config = dict(
    model='audio captioner',
    dataset='synthesized solo parts of chorales (CocoChorales)',
    train_examples=39062,
    noise_aug=0.01,
    n_mels=64,
    hop_length=320,
    input='log_mel',
    spec_augment=False,
    win_length=400,
    tokenizer='char',
    vocab_size=32,
    encoder_arch='vit',
    encoder_norm='layernorm',
    encoder_norm_position='pre',
    encoder_activation='gelu',
    encoder_mlp_ratio=6,
    encoder_head_dim=64,
    encoder_fused_qkv=False,
    encoder_bias='none',
    encoder_qk_norm=False,
    encoder_parallel_block=False,
    encoder_inner_norm=False,
    encoder_moe='expert_choice',
    encoder_drop_path=0.05,
    encoder_kv_group_size=2,
    encoder_num_experts=8,
    encoder_moe_every=2,
    encoder_expert_mlp_ratio=0.5,
    encoder_experts_per_token=2,
    encoder_shared_expert=True,
    encoder_patch_size=[16, 8],
    encoder_layers=12,
    encoder_width=384,
    encoder_positions='conv',
    fusion='cross_attention',
    label_smoothing=0.05,
    decoder_width=256,
    decoder_layers=7,
    decoder_norm='rmsnorm',
    decoder_norm_position='pre',
    decoder_activation='gelu_tanh',
    decoder_mlp_ratio=4,
    decoder_head_dim=32,
    decoder_fused_qkv=False,
    decoder_bias='all',
    decoder_qk_norm=False,
    decoder_layer_scale_init=1.0,
    decoder_parallel_block=False,
    decoder_inner_norm=False,
    decoder_drop_path=0.05,
    decoder_kv_group_size=2,
    decoder_positions='learned',
    decoder_cross_attention_every=1,
    decoder_tie_embeddings=False,
    residual_init='scaled_by_depth',
    optimizer='soap',
    beta2=0.95,
    learning_rate=0.0024,
    beta1=0.9,
    shampoo_beta=0.95,
    eps=1e-08,
    precondition_frequency=10,
    max_precond_dim=1024,
    one_sided=False,
    adamw_lr_other_params=0.0013,
    max_steps=5700,
    batch_size=64,
    epochs=9.3,
    lr_schedule='cosine',
    final_lr_fraction=0,
    warmup_steps=1140,
    weight_decay=0.1,
    adamw_weight_decay_other_params=0,
)
Rows from block 5 of the audio encoder of a small audio captioner, named by matrix and row number. Rows with one number within an expert belong to one neuron, the router's apart. Each number is 500 + 25 x the weight over its row's rms, rounded and kept within 0 to 999. All counts start at 0. Numbers have three digits each.
After each expert's rows are labels from the 100 clips, of 14976, where the router gives the expert most weight on average: "lies over" is the class under the peak. Only what is clearly more common there than usual is listed. The data: synthesized solo parts of chorales (CocoChorales). In brackets: how many of the 100, against the usual share in percent.
# router: router (encoder.blocks.5.mlp.router.weight, 8x384, trained with AdamW), inputs 154-230
# up: expert up (encoder.blocks.5.mlp.up, 8x192x384), inputs 154-230
# down: expert down (encoder.blocks.5.mlp.down, 8x384x192, transposed), outputs 154-230

# expert 3
router.3:520455514491496527483521481553519490517450530507516504523551504534500512480512488519484514494490467482486480504492441503544474520499477551446493497512515477570511544497508541544459523500513485488528527499503469477492534484480540501
up.0:497516538508494502515507498511534509507491569519493525479479506506502489502570483495445475541543493514497523519515496501519541527504521493499527518518456472527487496517489464504508475488490489475514516528516503477520508481468483473
down.0:556462495502505481522491497490512506502501476509514559468504450546509504470496468509499499483481496487461467563505524500492491512501510507525554462532506495506477545494545534536509494475533528503523501487478492479544482490525490525
up.1:479468488480491531512535482491497447477463518485532489497506481496521544470510533495508502543538547517537461492499496464504478529556450538521523520500481493488516513456483556454503446510500510511470488512525523506504492447485523493
down.1:495510481460491464466538493538473502522510468492502521517474490490475494508470507560479491499504498496483508536514519538494516430501512504501515498502481523517460541533530475519501552515547519540512539499459495525507507511500490434
up.2:482526485512501471491528492475496507470503478505524455504437528505497501480561505516487517454532478523486498513522485511490507534510460469481514513496542498482500494508522465532509507484485480524533505517520502523517499527518469480
down.2:484493507521548524529471479529493463521500475534476481516489507570481475500535530474521507475473514508488478512510450539461468475467478488519487493508542465472473473533475500493473460532526490500494517497528488499536467489513514540
up.3:488538470480488479461534498536471548500461469528543549487470474504486456468489523504470503483493505494527541448488488496533495516490488488512527525544511506519537527516466521459500514482460549505481538515509479460458539477470449500
down.3:476513499533453593526498502540485525496542507523508469505497498532494515484518501507522512513542491484550448499467433480477513512517493488480552518520489504523506442474478492485519507517501527529489515501484511465514492501448472523
up.4:532514488524447472500487475518501539488531499485502457530518504478537468491485521507513512495545482482456488503477530505468501492496512512554444496509514475515492512511527497484504529505526496546499499464483502484483477515486457477
down.4:475500502486533536501478530484460515498449512511504496504502479548478525518459471476481517455479557531487483509531497477456510539531482460506502510493500488484529505456507518483459528516475502475531515501497508503482545519489509529
lies over: C4 (27 vs 2.6)

# expert 5
router.5:596479535485493506481487470465477510510501536482509448512521531481497515537542467530529510508524515495515490506496527499529540491519511476477508509496513491520516488473499448461551469520534485511520494536482488530513484487492484513
up.0:490498477512560462494521516507479498507489479501508477515484508460536491511492490524525469485461456481503519504477507539553519456530534483474509516504506455516526485471524505457523498485510483465464443517530511486524476482554528487
down.0:533484507546450487485484490506479478523497491477525546519497509485496506499457488526505506504513513483488510523481505508495524503488508521468489500497487533496502498492544502507445507505487533453510512503523515491534471463487519478
up.1:490500519501453503528509515477483495527546494520494505472490493529482498494491525507506500504484539483495486553478494504470474466484508436462538465527498474495523566494509538479506532423563461490501533487476444497520471466494479532
down.1:520529521503487498507531493491503477530526516519496471475474497458490491515501506520518440488533471508500514487526533509505521464541538504497515449517502513543485516529480501509480511539523475479527483505468490490522482526533526507
up.2:511477488519485489486515488536485564535488494502470503449502522521508505508490467516497487555486513493512518491465515542480534513499515502524495538521498502524503479496450514464510524506476492491500509466485520446492513501524443499
down.2:507548497496478503523484472478510479493491485508553523510510475555564449485449519504470481499510498508495496525503494547440520472486496487497512524500538505473494530476516498486493502510503488493499475470514489537486464497483456476
up.3:519499484522509521452506465465515500517479482455499497500479523487439514514514506528458491508473519505492512523496525489531514495486519467535505477500480471478464521487479455456535522486466508512461502473487500487502554509493476525
down.3:484504476496471456537449529539484510524531490489515526496497499464494493486493453480506460483494534508536466528469482483521493481505502473504523508499491521495507500527481488499524467543491498550501496505481478491490488487501463517
up.4:493494519507478501499519500493507470525491507467494504511487528497502533507502511500549506489513530454511501438460515489515467543494487512493553553500503504495520535473519539518482503491527455491487487467510497493478482522545515506
down.4:498518489486532490494506445512477501529476490505521539519506569477452467491479458517526509514490463524506543510488521508490539513507472504496517503510494527478480548519512496516512512475473533488527503531510495530564527457539502488
lies over: A#4 (76 vs 3.5)

# expert 6
router.6:501500475511495447480464487537493465498510509455500476471505502475525493449494521509525494512488532509551513478518514460491535482473503501459518465491500559510481495554485484490444507495412506469498515514498496520500545519510537436
up.0:491472485463443512522509499480492467491507509476508482503497471555500528536475503526533432487508504507518520510502494476490508520494507519489534504502516504515447483470465467502507538511485465491491485491485498471488516585499485532
down.0:472502517495504476497533438520503482519503495492502514536520475499520512492482472514510504498457497532497500508514499433498448505503514485502481492480493514460487447505487475516494537519463475522467504511487480492478506559474515513
up.1:485510517505502457483504494492481524520549511501518516481486512470466515496505444450471485464493491510445444503528493535466481500487487492508544491495510504534427452500468502462503450506490525496511503525471495507508507501472432443
down.1:501505510506487504489483513522513513521513481490462491451532493519467488458541511519444536496486512485485513534549472522453520477534529464478483462504545467459522499511494464500483520499474543501464507466558504479458526511493492521
up.2:509470490503486498512504503495490500517526522470493505469526484485484542472508480492522469498493503489498525536484535522486476536537514465543492510492541467483565526572534534517483501536466491452503455463475493521506477493521527525
down.2:479542512478451501521532488483477468487481536522515476469559493475503505488512515512516527487549505526466497524530515479509521528550506505484450476475526507478489496508498518536464467497507483491480506528420513490471488497497506522
up.3:523502484499515486480506526507515486500502493496495503495532486507522519530478478520532502501489458490519506477471504503468472546513514518522546509519487511533531484493469510496494547531490483514477456474539543468558475500492507505
down.3:512481509523493533480518469504509538479522553483509513528506500488495474516500468534519521490469460476479466515507482480467509487507504517515533506523516536498472471490466541509503478513532524500464512574497519499551485472507472495
up.4:540503508509531489524488510529526476499520486453482529481496496495487521510418472498474481477489508505526472536508513450534521471520530528484489508507480500510467496470490521554482540530459564538519478480463483471535510543513527497
down.4:499503491490428472497500475498478515535504517545475528489542516480531517497525523519460491515495481545467486511491471474470514539474492474492487505522480534484539494485525499509505481511502476489446496497546516458521553490486499493
lies over: C#4 (31 vs 3.3)

# expert 4
router.4:495522487510485522508500496523488531522501510507493536522497475557542484504523547476516455488497467515466490469452490548503472537470470523529532493463513501489563458512526539503558514535509496551504516521512533504526492526515503562
up.0:451549487433470490514520488498503485487518462509528480529515509503486531483544495536560535497503508466465516479501504450492530485489462499494468500481533504558508488491499517482454562486488453512491507501497492466478465500465488501
down.0:525514467496440509488474522493450504516490502492457494510550505509509518450514480515487507498466514503502516531483510472500528485511491514473514532502473502553504505498475496503477525570434486481509546502513529494486495455493486528
up.1:491540483497460478525492461524472467526440528511516513486503492527494501478473467504461504517477529465536481472511517484473561493518506503475497486498510498501522511517501466518445505505477503475506517505543456519545485482498484502
down.1:481500462514463532491518472491417477502499538485508551515450497490500493499507492479471473541460495488491521468485485526497470495529530492513457482499513564516501496479560518514497498524536516496509496504490510567562541498505531486
up.2:482474545490515527494516515508464499475512479462516516496481538492505502513532514483549514529474499490518501514480501501482536514486439524468516521473518499518502495462498529477539508469515493532444547547494504489477499467506496534
down.2:505476517489489491502493491509488508498503519484494491493503506452478514501507435557518529491462535541479475538484528481476519506498480539519479501491518552513505473527489502518486498563436493527488507475473522479555508467473522544
up.3:478474497530512513486475473495541465493509496511532519529504520512497501471533467521495518484447474504495494482494487553528501453525484511512497490541526563469494517517508453501496505523502489486478539509497506485480552492511487496
down.3:535492478480500506525485482489486528506502503478528472523498464490485476453448536496485529463491516477523445541511514488562516478518536494515484505514517507492528507510462475496519494484483495512478483484507490476510526507505502526
up.4:476485517484476439530546445491491522504454476466534523528495521534468513536523497487467511497557505505517514426488468519509529518516482520448491524482505490531539473524452527516453473481515518521464490499527480496516517485464533491
down.4:470507494484509538550528498506468463494505480514493500466506474478503493505510477476466520493488540524521506490480502481491491458533510525504535527464479506481556478503558504512507474491482466489462495544514477547485499487483532528
lies over: F5 (32 vs 2.4)

# expert 1
router.1:511527498508500465477517531456523531482482463494507513515467485487485537502495522486474478484508494500496487502524507464557516519500512460500503469510475487475451484518527491516472503486498507535504510534478476525490532471532454499
up.0:477525510515522481498458479545474491498464530521499503507465515458448497494480492459456476546512526524473513528515503520530422484505507526459469498508441519460484535539487525513482526472515502485512492535506521510492530522473476484
down.0:473498533501549470472483516511525516506489489471471494501517545504484539450499480513464498509495496474492498501531474511522513522479460526513467471463469513481521489489543521508508483474431492501488498532490479486467506491512491533
up.1:561489536509517550529520496527470530509451491523502455481503521478520508475486509495495493487520555508470482504516495485526478526532497511498493513477494544526484544506502519517513481534430482469505514480493501512540457543551514522
down.1:525442511500482494546509510494488498488491502509492522494541506461461488481515506510507478491504520475521491503502498516504530526518450537493492520502498525518493503528492508466501462514495525480541517504498496507458492456521498529
up.2:498523512499483529510459512506529505498509485482529496476514472479480498470506487523489533458476522482484510474465550490483527528549506496473471495527454483514502504483484450511484491500495464480490505452504471468451504450510487516
down.2:515524482501516482490491538532513479532543524504516492452497473539523465454535562515500506495509476501491513536536503444495486481557485505491477524466499520465538500484537511498511450480506484538511479494497482476492508521544510514
up.3:500548485501530437482488478518499497535493494499508509479523530496510466542497461478492501487490493496547521469513510490528538482479490535475482492500474496481500533476520522467514513492494531451467541543517513520473518536435515501
down.3:484470416478475495504523482518507496433492452498505493503528477511522543500498486447484471503520521497512539510523498470526514485515473459521503487550463479480502503453504498495507536478499557472475521457519521463512498504473560512
up.4:548545433487449487515528507486493493505517528462494442495534515511562501538483464521534555529496525484476505496470511494470479505515478506506515535504493493490510525514493499520476522541515512512487551487520486498471468486515495506
down.4:474569479507485512544508480501472503469536512481476555470508491449511519531471504504557498515484519506502525501540504494510499461544537532437532492521489502497519533506463527437467484490468526490493502488530511510519549519502505511
lies over: G4 (53 vs 2.2)

# expert 7
router.7:502482479519500479444510502518514501459516498507487482472502472445506479483481505501478522474521474496484507487513492496484506459478522501489482475530523523469498494497523474497509542504501513528462502495475484501505515523498499517
up.0:502471475496430499529471447492513509526475438524504504520455526483459504514477482524446517450510506504517475459449496531487534526486519505458482471484475520499526501491478524511521502454499521455502520479541498502496425567501528546
down.0:459476471481491508485498482474452497508481530450535527460483492479498514454516499501496450553498483490477528481477522500490555484488497466490496499446493489512544525475514504514492503490498466499525510523518482462501544492487469506
up.1:528482538491494523486481497534463537530479481461490519516496482493467496552551505495481495499457466505530511498528507490493508534517549463507506482526505446525494501470507507536478550521490494529499521536514491497502523521528471518
down.1:482492495499476499505469494433462498515495498486505503479539530473538483508503538544470492486481545438526458510460503499479501505507502499496544490493458480544547540485481490484518462490497522459488518473492477533542530495488519479
up.2:507521476523520504486489510530497532490522440494491488493480521492490492527445505516497530508498499537490502494540560491431508511468558485480507498526508489522466500470502474510518497527517477520472496493495513528488494488494503517
down.2:452529465486470504519539494475513531482515433499497508479502505486496534573469502480500517456509506490487475505482506526494495489511480508477552485491482490525540463508485508492521485509510482506511520468470543444515508545472492492
up.3:510528469472521482498489520465489531503494527513486453471520516486507511502447535499498480512487497540468486517516489519527504530479547468493496535505476537541487510497540463498444521515510471502526507496478464517529516509502518494
down.3:528494484479520511468489490477484510476489519476497496474486474476535534516479480549533505471456529483535506528582449546455448501483507485490518484504499522507499442491484493497471494547524491530510447460498477493517522505516504500
up.4:453485495492525522537498516515460499488487487482470530507495493505553488523506514435508505541495460487439505518493541498438459529509529524493509491436518525487561530515537484528499494508517522528499561476481432478487519485545470538
down.4:480477490475500502451521497515552525458518538483544543541476497479501515494530505510476469448501486512464537552497497491471455537521474492450519504544505501515492494497549526514512538511522483502477508497485510495534510537530511536
lies over: silence (90 vs 25.5)