python train.py --model="audio captioner" --dataset="synthesized solo parts of chorales (CocoChorales)" --train_examples=39062 --noise_aug=0.01 --n_mels=64 --hop_length=320 --input="log_mel" --spec_augment=false --win_length=400 --tokenizer="char" --vocab_size=32 --encoder_arch="vit" --encoder_norm="layernorm" --encoder_norm_position="pre" --encoder_activation="gelu" --encoder_mlp_ratio=6 --encoder_head_dim=64 --encoder_fused_qkv=false --encoder_bias="none" --encoder_qk_norm=false --encoder_parallel_block=false --encoder_inner_norm=false --encoder_moe="expert_choice" --encoder_drop_path=0.05 --encoder_kv_group_size=2 --encoder_num_experts=8 --encoder_moe_every=2 --encoder_expert_mlp_ratio=0.5 --encoder_experts_per_token=2 --encoder_shared_expert=true --encoder_patch_size=[16, 8] --encoder_layers=12 --encoder_width=384 --encoder_positions="conv" --fusion="cross_attention" --label_smoothing=0.05 --decoder_width=256 --decoder_layers=7 --decoder_norm="rmsnorm" --decoder_norm_position="pre" --decoder_activation="gelu_tanh" --decoder_mlp_ratio=4 --decoder_head_dim=32 --decoder_fused_qkv=false --decoder_bias="all" --decoder_qk_norm=false --decoder_layer_scale_init=1.0 --decoder_parallel_block=false --decoder_inner_norm=false --decoder_drop_path=0.05 --decoder_kv_group_size=2 --decoder_positions="learned" --decoder_cross_attention_every=1 --decoder_tie_embeddings=false --residual_init="scaled_by_depth" --optimizer="soap" --beta2=0.95 --learning_rate=0.0024 --beta1=0.9 --shampoo_beta=0.95 --eps=1e-08 --precondition_frequency=10 --max_precond_dim=1024 --one_sided=false --adamw_lr_other_params=0.0013 --max_steps=5700 --batch_size=64 --epochs=9.3 --lr_schedule="cosine" --final_lr_fraction=0 --warmup_steps=1140 --weight_decay=0.1 --adamw_weight_decay_other_params=0
Rows from block 3 of the audio encoder of a small audio captioner, named by matrix and row number. Rows with one number within an expert belong to one neuron, the router's apart. Each number is 128 + 32 x the weight over its row's rms, rounded and kept within 0 to 255. All counts start at 0. Numbers have three digits each.
After each expert's rows are labels from the 100 clips, of 14976, where the router gives the expert most weight on average: "strongest on" is what is common among them. Only what is clearly more common there than usual is listed. The data: synthesized solo parts of chorales (CocoChorales).
# router: router (encoder.blocks.3.mlp.router.weight, 8x384, trained with AdamW), inputs 0-63
# up: expert up (encoder.blocks.3.mlp.up, 8x192x384), inputs 0-63
# down: expert down (encoder.blocks.3.mlp.down, 8x384x192, transposed), outputs 0-63

# expert 7
router.7:177109125124137101166159176191107103121088140140202162148186153118159111107144134134160176133116158155116093065060128138077166140081060125150111123137135149194123103125088116105095174167034130
up.0:106144143135133152202156148144157132132115103157168179172107197167119093130133109121112078144110153148111119126128160123130155195094097122107156126193050116148127144103146136036145157180130151
down.0:110129121121152153156105090161130112129136131069199148147145173109133125143119115149110174122107153086121129095105123072068080219088111153158189133108133128133195157153064131090103116170129132
up.1:092112090128105158105153104109129165113158101177076139095143108131082110119181112189110197113139137190099096077170110130100194131106149151120130100152102121133176158120149150118143105143144130
down.1:079141084137097176158116116164143086107125136088190112108126110109120173153200125198166108126156075110103134109118180103193089131121164169155147050140099097185136107157129118070164133158189141
up.2:210113153174134117131126161141221152103130115176123084090147066159056103115175112063174031113108092141190156151157138134145116217101139083098097123072180163160124165148117117141130171075124127
down.2:144113033170114096102104138157130122151146130138148105138111087104154081146096136174158191126174125121161162135168110126169122113097166126129191155125134142102145150176132174108098135120153159
up.3:087112162088121109178117129143111093104082153156143115090125137111150129107123176132120068108126055122224155173106124145094102133108125098127122116126146175064149122144155080108155135125161088
down.3:155068098171124113165096131147075108127139103092131075126171145110137063110148099187104068175134130105165088156120166181132161080107103129113107193140101192139143141170127108161144097138121153
strongest on: tuba; note D3; note G3

# expert 2
router.2:188207100168077160076142154140173099077116064125188138099122099103173158167174168131161167153158136135097134126142142123148150153151092181180107153115082189119188119088114084098194146106142100
up.0:186134128109109077121112224128097159110126174156142158147088124137141168102197136095084136079087115169110177140182124143114089163111142126091098119111181123118110112101162155205136175165138121
down.0:126177126129121110089120121149160113082092155151103071122157125157170127117090109100128109127123130102139125133118111063155143197136127145211179092088125114191118105173090132212173061167180115
up.1:046127133085142113109103059111127126154136133105122164183096126160098094157112139179063140166090147044114139106074195115092088157161140068063086187195179086150149141138152128072092161102139143
down.1:105098087112147147065185123144169183166167147094052125135133087119151063168086088072128147102176178117084149076117127127104128116130148177094164151125126147101112151053082129153122125129149139
up.2:191116177177158122120173121116127110148153145153141143132128074062118132114109124092090066142131100115142149223101171152085127093114101089146159184157124134128108127172162130145142116100173099
down.2:139100127130147139148151171098094127057148111121128121153140153078072180125122085135133168132166118124115108143102165102033138086129147114143069097122129091103104128146113162156117118115090099
up.3:098088083151116106092088143079131089097141149124164135187137136095116162076159104130100109177105209128129143156142048117154086130121114145141169095164158121134150132112057139127135115134188101
down.3:172138120094123155143125116086127106078126070143109094112163152158099140151130086205171090114145148198101106165124150152120152137137108137131132149158140131147114081140157125198118074122155161
strongest on: note C#5; note C5; note C#4

# expert 5
router.5:131079154069139172137115073080131178127131125161109136139162128117105129094133087136144153143086121165147170092129162077109136112187082120137232099168143159092125137180065122095125108141097187
up.0:097123143142155125145136123151128086120086157136154102159161152134125144115112143157142166121125133148098154102136122118120157116107111119169037148153130176208036157198175145093100106093138077
down.0:132130119093129144140140108163134111141110078160121103144146106183162113114222113087129134093187062092059132142093156188121125170187106094135081139120094145162139107152141130134121095152082135
up.1:133118076115112145080128146093151129137055115148116148090070150089179085138133123112078129138199118113148083177189082152109094144133110151098087129156141164132099165157115107109106112104123080
down.1:130166168120122168205070134149119162066089152120119147129154136081142104131140204164095104154079061155154097133118138086114117129116119140105114134172131151149116157148134142163086051108175118
up.2:148125119142167136182062137136145093147181134130064151093134113134082123092117155153109136129088150117095143160176083068158113048103175171099108100136095112069120112148181094153118122107163104
down.2:083199088135065132126096129154099076129161099114140111126058158117108113113114126184111169124170085146150109200138158096117062124124148176132161137076121119099182138130169092173179155142158137
up.3:178108130167156151131094121144110105152080123128145177148136127105091137117086204117155147081083098106159135147110121074069094178123121132114092167060137116126101149125139109186163089137072148
down.3:088122174069128154101108098096094134128131094140180122086186049113160132101157102073133055077088095072135095120162191151137163123121140146127083150109081117151153130177114150138172134168112102
strongest on: note A#4; bassoon; oboe; note A#3

# expert 6
router.6:115115119112163115154124146115150104109137104127169132196093135119172116172130171139101140182134080087134105144170120074120121195141140140120136149104134136149168110136126124112115137146110165
up.0:155118145120136094098150149094151081153107102183100129142109185056066136174144097110119137135158102131099163162158134112101161097123079089138195190143079104111166187150115156128083162126157085
down.0:102120177132157181149102126094119164182194156110141129120075092133130134117175095119089060201083126067102075139156116117142195139176150139120171102135084157159084112148101153143139173096118080
up.1:159160146113126117147103127179035119122096150134160157125095156119136174106103182114102150107146142120090130181126150096096142130089133145130118112153112132105141127127105166138098129128145089
down.1:101095142157136086166181132201170120147078144137125152138123116105153113117098132145097167169139055136161149129165083078125112122066132106132124122123145172154167117134166124081095168146128120
up.2:096122124137133074137099143113107144108172144133122125191160074186110084088120173135160160104151092113145129147096168118157171119129125154098129087104114111140098090134138074088138112196177174
down.2:094111086109072130078157097161153146165115130078098116102157165074145180151160118123178108146074169138122136130164142145147161112152129180138150127114101053130089202160118091094140106137061094
up.3:089126102134159128091055128135124147171104063121184133179144180096084132120179117138138125131120178164119104153157103061114126094083163107064127113110141137161086131201131136111111105156148133
down.3:075170131117115107124160153151126162119141126079100153181150111149134088117078129085086106142147128109089152167120146096147183130161115087175094080130095148140114107180067166098135182101139112
strongest on: note C5; violin; note A#4; note D5

# expert 0
router.0:188098206137174173140127200103104125111139179114106129161161109110103142154101196165107126121064083103105101141109157137152118173163084161209128157123088169097146117104136130130104134072139096
up.0:158146156111156130134095129157077106165121118171097134128145137109181186090131134113161172091160132117105091124147151167135170102116100189123086147163147128199121156112057131189108149167131087
down.0:114155136129133146112183089111129146157234162092160128075091156180163157127091170123103129071095099185095104079141116154108160148135138139160116187142109083121143096142126150097172087108204174
up.1:118150103106093101106123068117107110107139088144133066122100138158084186134112070147111100183130126105114169129114104120103149073146083131187143073153120092140140187126104093111142084115149143
down.1:179097125139183111079132132131167124166122147134151234156169152138146091074186176066130150160063113091171155123153106167173159139067123127090142155099105159100093098116139134137131208146140158
up.2:149099117131097157137161143081143155135105177165081113168167184137133142195096163107145201066117116182127097131167159128132149160122117186146087190128164109140214109143156167157135153123150135
down.2:141135064087121199154110172149113118139141076138074118095114049087083115098122110092135102176091115163161117092124065137123110137084203163134166129109087133155144135191151142072107131098180138
up.3:131136041118154165188093130108136142114122141185159191100112144139107135141128124157098122116064152100156162131131118154124164131086126140184145084129092124058092113129105085113160140065161152
down.3:095061132078143163090022126149151116144077149136158115142143115145132065134149127111087124120110146105154100129123142132113103137129164106152062088116170114110123105128148162107122188129127153
strongest on: note D4; violin; note D5; clarinet

# expert 3
router.3:114178107141125140140130072123179123186142110170140129124074089129098133165158131111070142105184163103111091167103155182161105120069129059157035100172143112160150138132123135189169185120165127
up.0:107111110195156183136123079099123170098155168095130133114135112123139111139140115163156101193065053222097152151123186139116067096118035078151181103112149101185073158161133137154153060131143116
down.0:139106076124113085134071134201102151151150139140069079135128082138159117142121130139135154123172092157180110103106128141113160110113151087095132140118142126126145073056164127124154169127145109
up.1:146055119114173112137142089102081110108153133163121117113102115167115089101106130119166144136169132125161145178211110084195071140105128075177111182162091095145124135127151154167092070073100152
down.1:173176157177154172132087101115186134084099104103110069132156124088151098168086121118173152129127149104096118139066095172189121143101135147119096067143123122152164078118109120118151111175071168
up.2:153121130183136150131158132095224121124178210162139185087120183142101099160122092068170069156060175111126096156100122143094111113098117118105102104112123150177116152185131101099118094110108148
down.2:153176085116151144111134137181097136079172193106134061125136149097099126159162121136190169130088101175088106111115099134109082134081117145136132166141094110109118082063110142128155155125108150
up.3:072109146097163090178123108141076153168117088174105130124141164101139067160148120131144107127188122082133173100130154128159140142128096140110136138117113084208178157212144139160149147111091108
down.3:141113109150132083183136100176105119161119154124153144114138129154206135112136109117100084149152151109151120136138062161128182184192100080084094152134169177117155100136123139168154112117114141
strongest on: note F#5; note F5; trumpet

# expert 4
router.4:126140038142075147136141167149152072129128168105147121110187117165094158136168112165211126130081110167142095158195118121188148117129151167115092154153162139101073113085175161152170149148099152
up.0:139142096092140107123156119173058185119145086140147104137190112085146122143174149217104111170148116095163089055145164151133113086164174178078146177151139109138163110106148158145173123163112130
down.0:155057165133177138136172109129155127203136163192147117122108144146165135133159095127130174161090170173131121107136150139143092085078147114134144157121088113124109160155126113061109165156167070
up.1:178133139096111126131068087172143173077184200131146136112058104146186102132094111148113126125186153153092135117138133125163120118133113118061174132163128173118089150137141061173109160122185093
down.1:104126142107173123087147084136125114104124127130112126114117126110124131182112183141162100089137175168127089159135100118115159118136125059141158119125106197126147121129154107101121128103052173
up.2:162101134120175144139085071228101170132086162177080138130135188081140124084152128167137099145126166203125125106101118131110096140170145115159123164074165132130144063143127117159147143087144125
down.2:122064121103117145109033070161129145130083068106169141123167124117140094112139100116112123182088154160139134123141111158116117147139106100122140139101127149083124107070152146080125127132205123
up.3:143123126139137124121142148131085108145137107088116110109156092155139146098148096094061168123100108204123133089188128130139116123142111160146137158130148108128119125184109118118114182142084134
down.3:149123108163126165167061145102106084082185112136102153101114111117105152153140087093093138090185151128185105121092085135141189093169163145140115123156135126123109156148082112101096116130099175
strongest on: cello; note A3; note B3

# expert 1
router.1:138101065134142082099138079104092109158160112103136115063104139121146184157127147118184209156191144162142092118130147106076175088197138132112060114106120135133187125174108102194174103111116153
up.0:103105132149127101077183157113079093084184217162078094163149101155088128137119147172133070133235163171149129080113109147130147142100108121144076200174163124147131062139134105173186139106170159
down.0:145095170109190111181130082138153104110120133088102203119123116102174126152141073152110109091149111173116163130131082127144102187126122129152145158150107096137077146158134107090100113072105152
up.1:107113124132139127202097131142134135124138090156136155143129080116095162127112163130111093147101133060107121166109091174084192111125092137198144103149095182142101184177134091099081124128129096
down.1:094122176157110147074077100132150122049088103137104168120125125149105128123105071131139135118149151107100174129114094193109128107152109103063129145203122094166139151091133193129075144144129098
up.2:116186082117119091148099156185177175116140109085146103137145132130166156123134147086139137146132129102144119118114053153177107139126153194156076130148189110101088064102173156144085130174142148
down.2:079093111129153095121138124138071129114052044102132111131133135128131084170155103148148143158121142114162105098116122138169098083147177154057113120144142183122110136104088047113122102222131157
up.3:137176163081197117212115146144164119105117132084093156175119128119166141083113113056155113103126060137177105105115130175102129169135074129136145106101136101182144127094071112154152112134077145
down.3:138032152136156067108101108127092168095142087114167141106112085115103142117127117110167092142107161155106125124062103150112170150136086119107133126138156129185078134089124186120083133160139090
strongest on: note B4; oboe; flute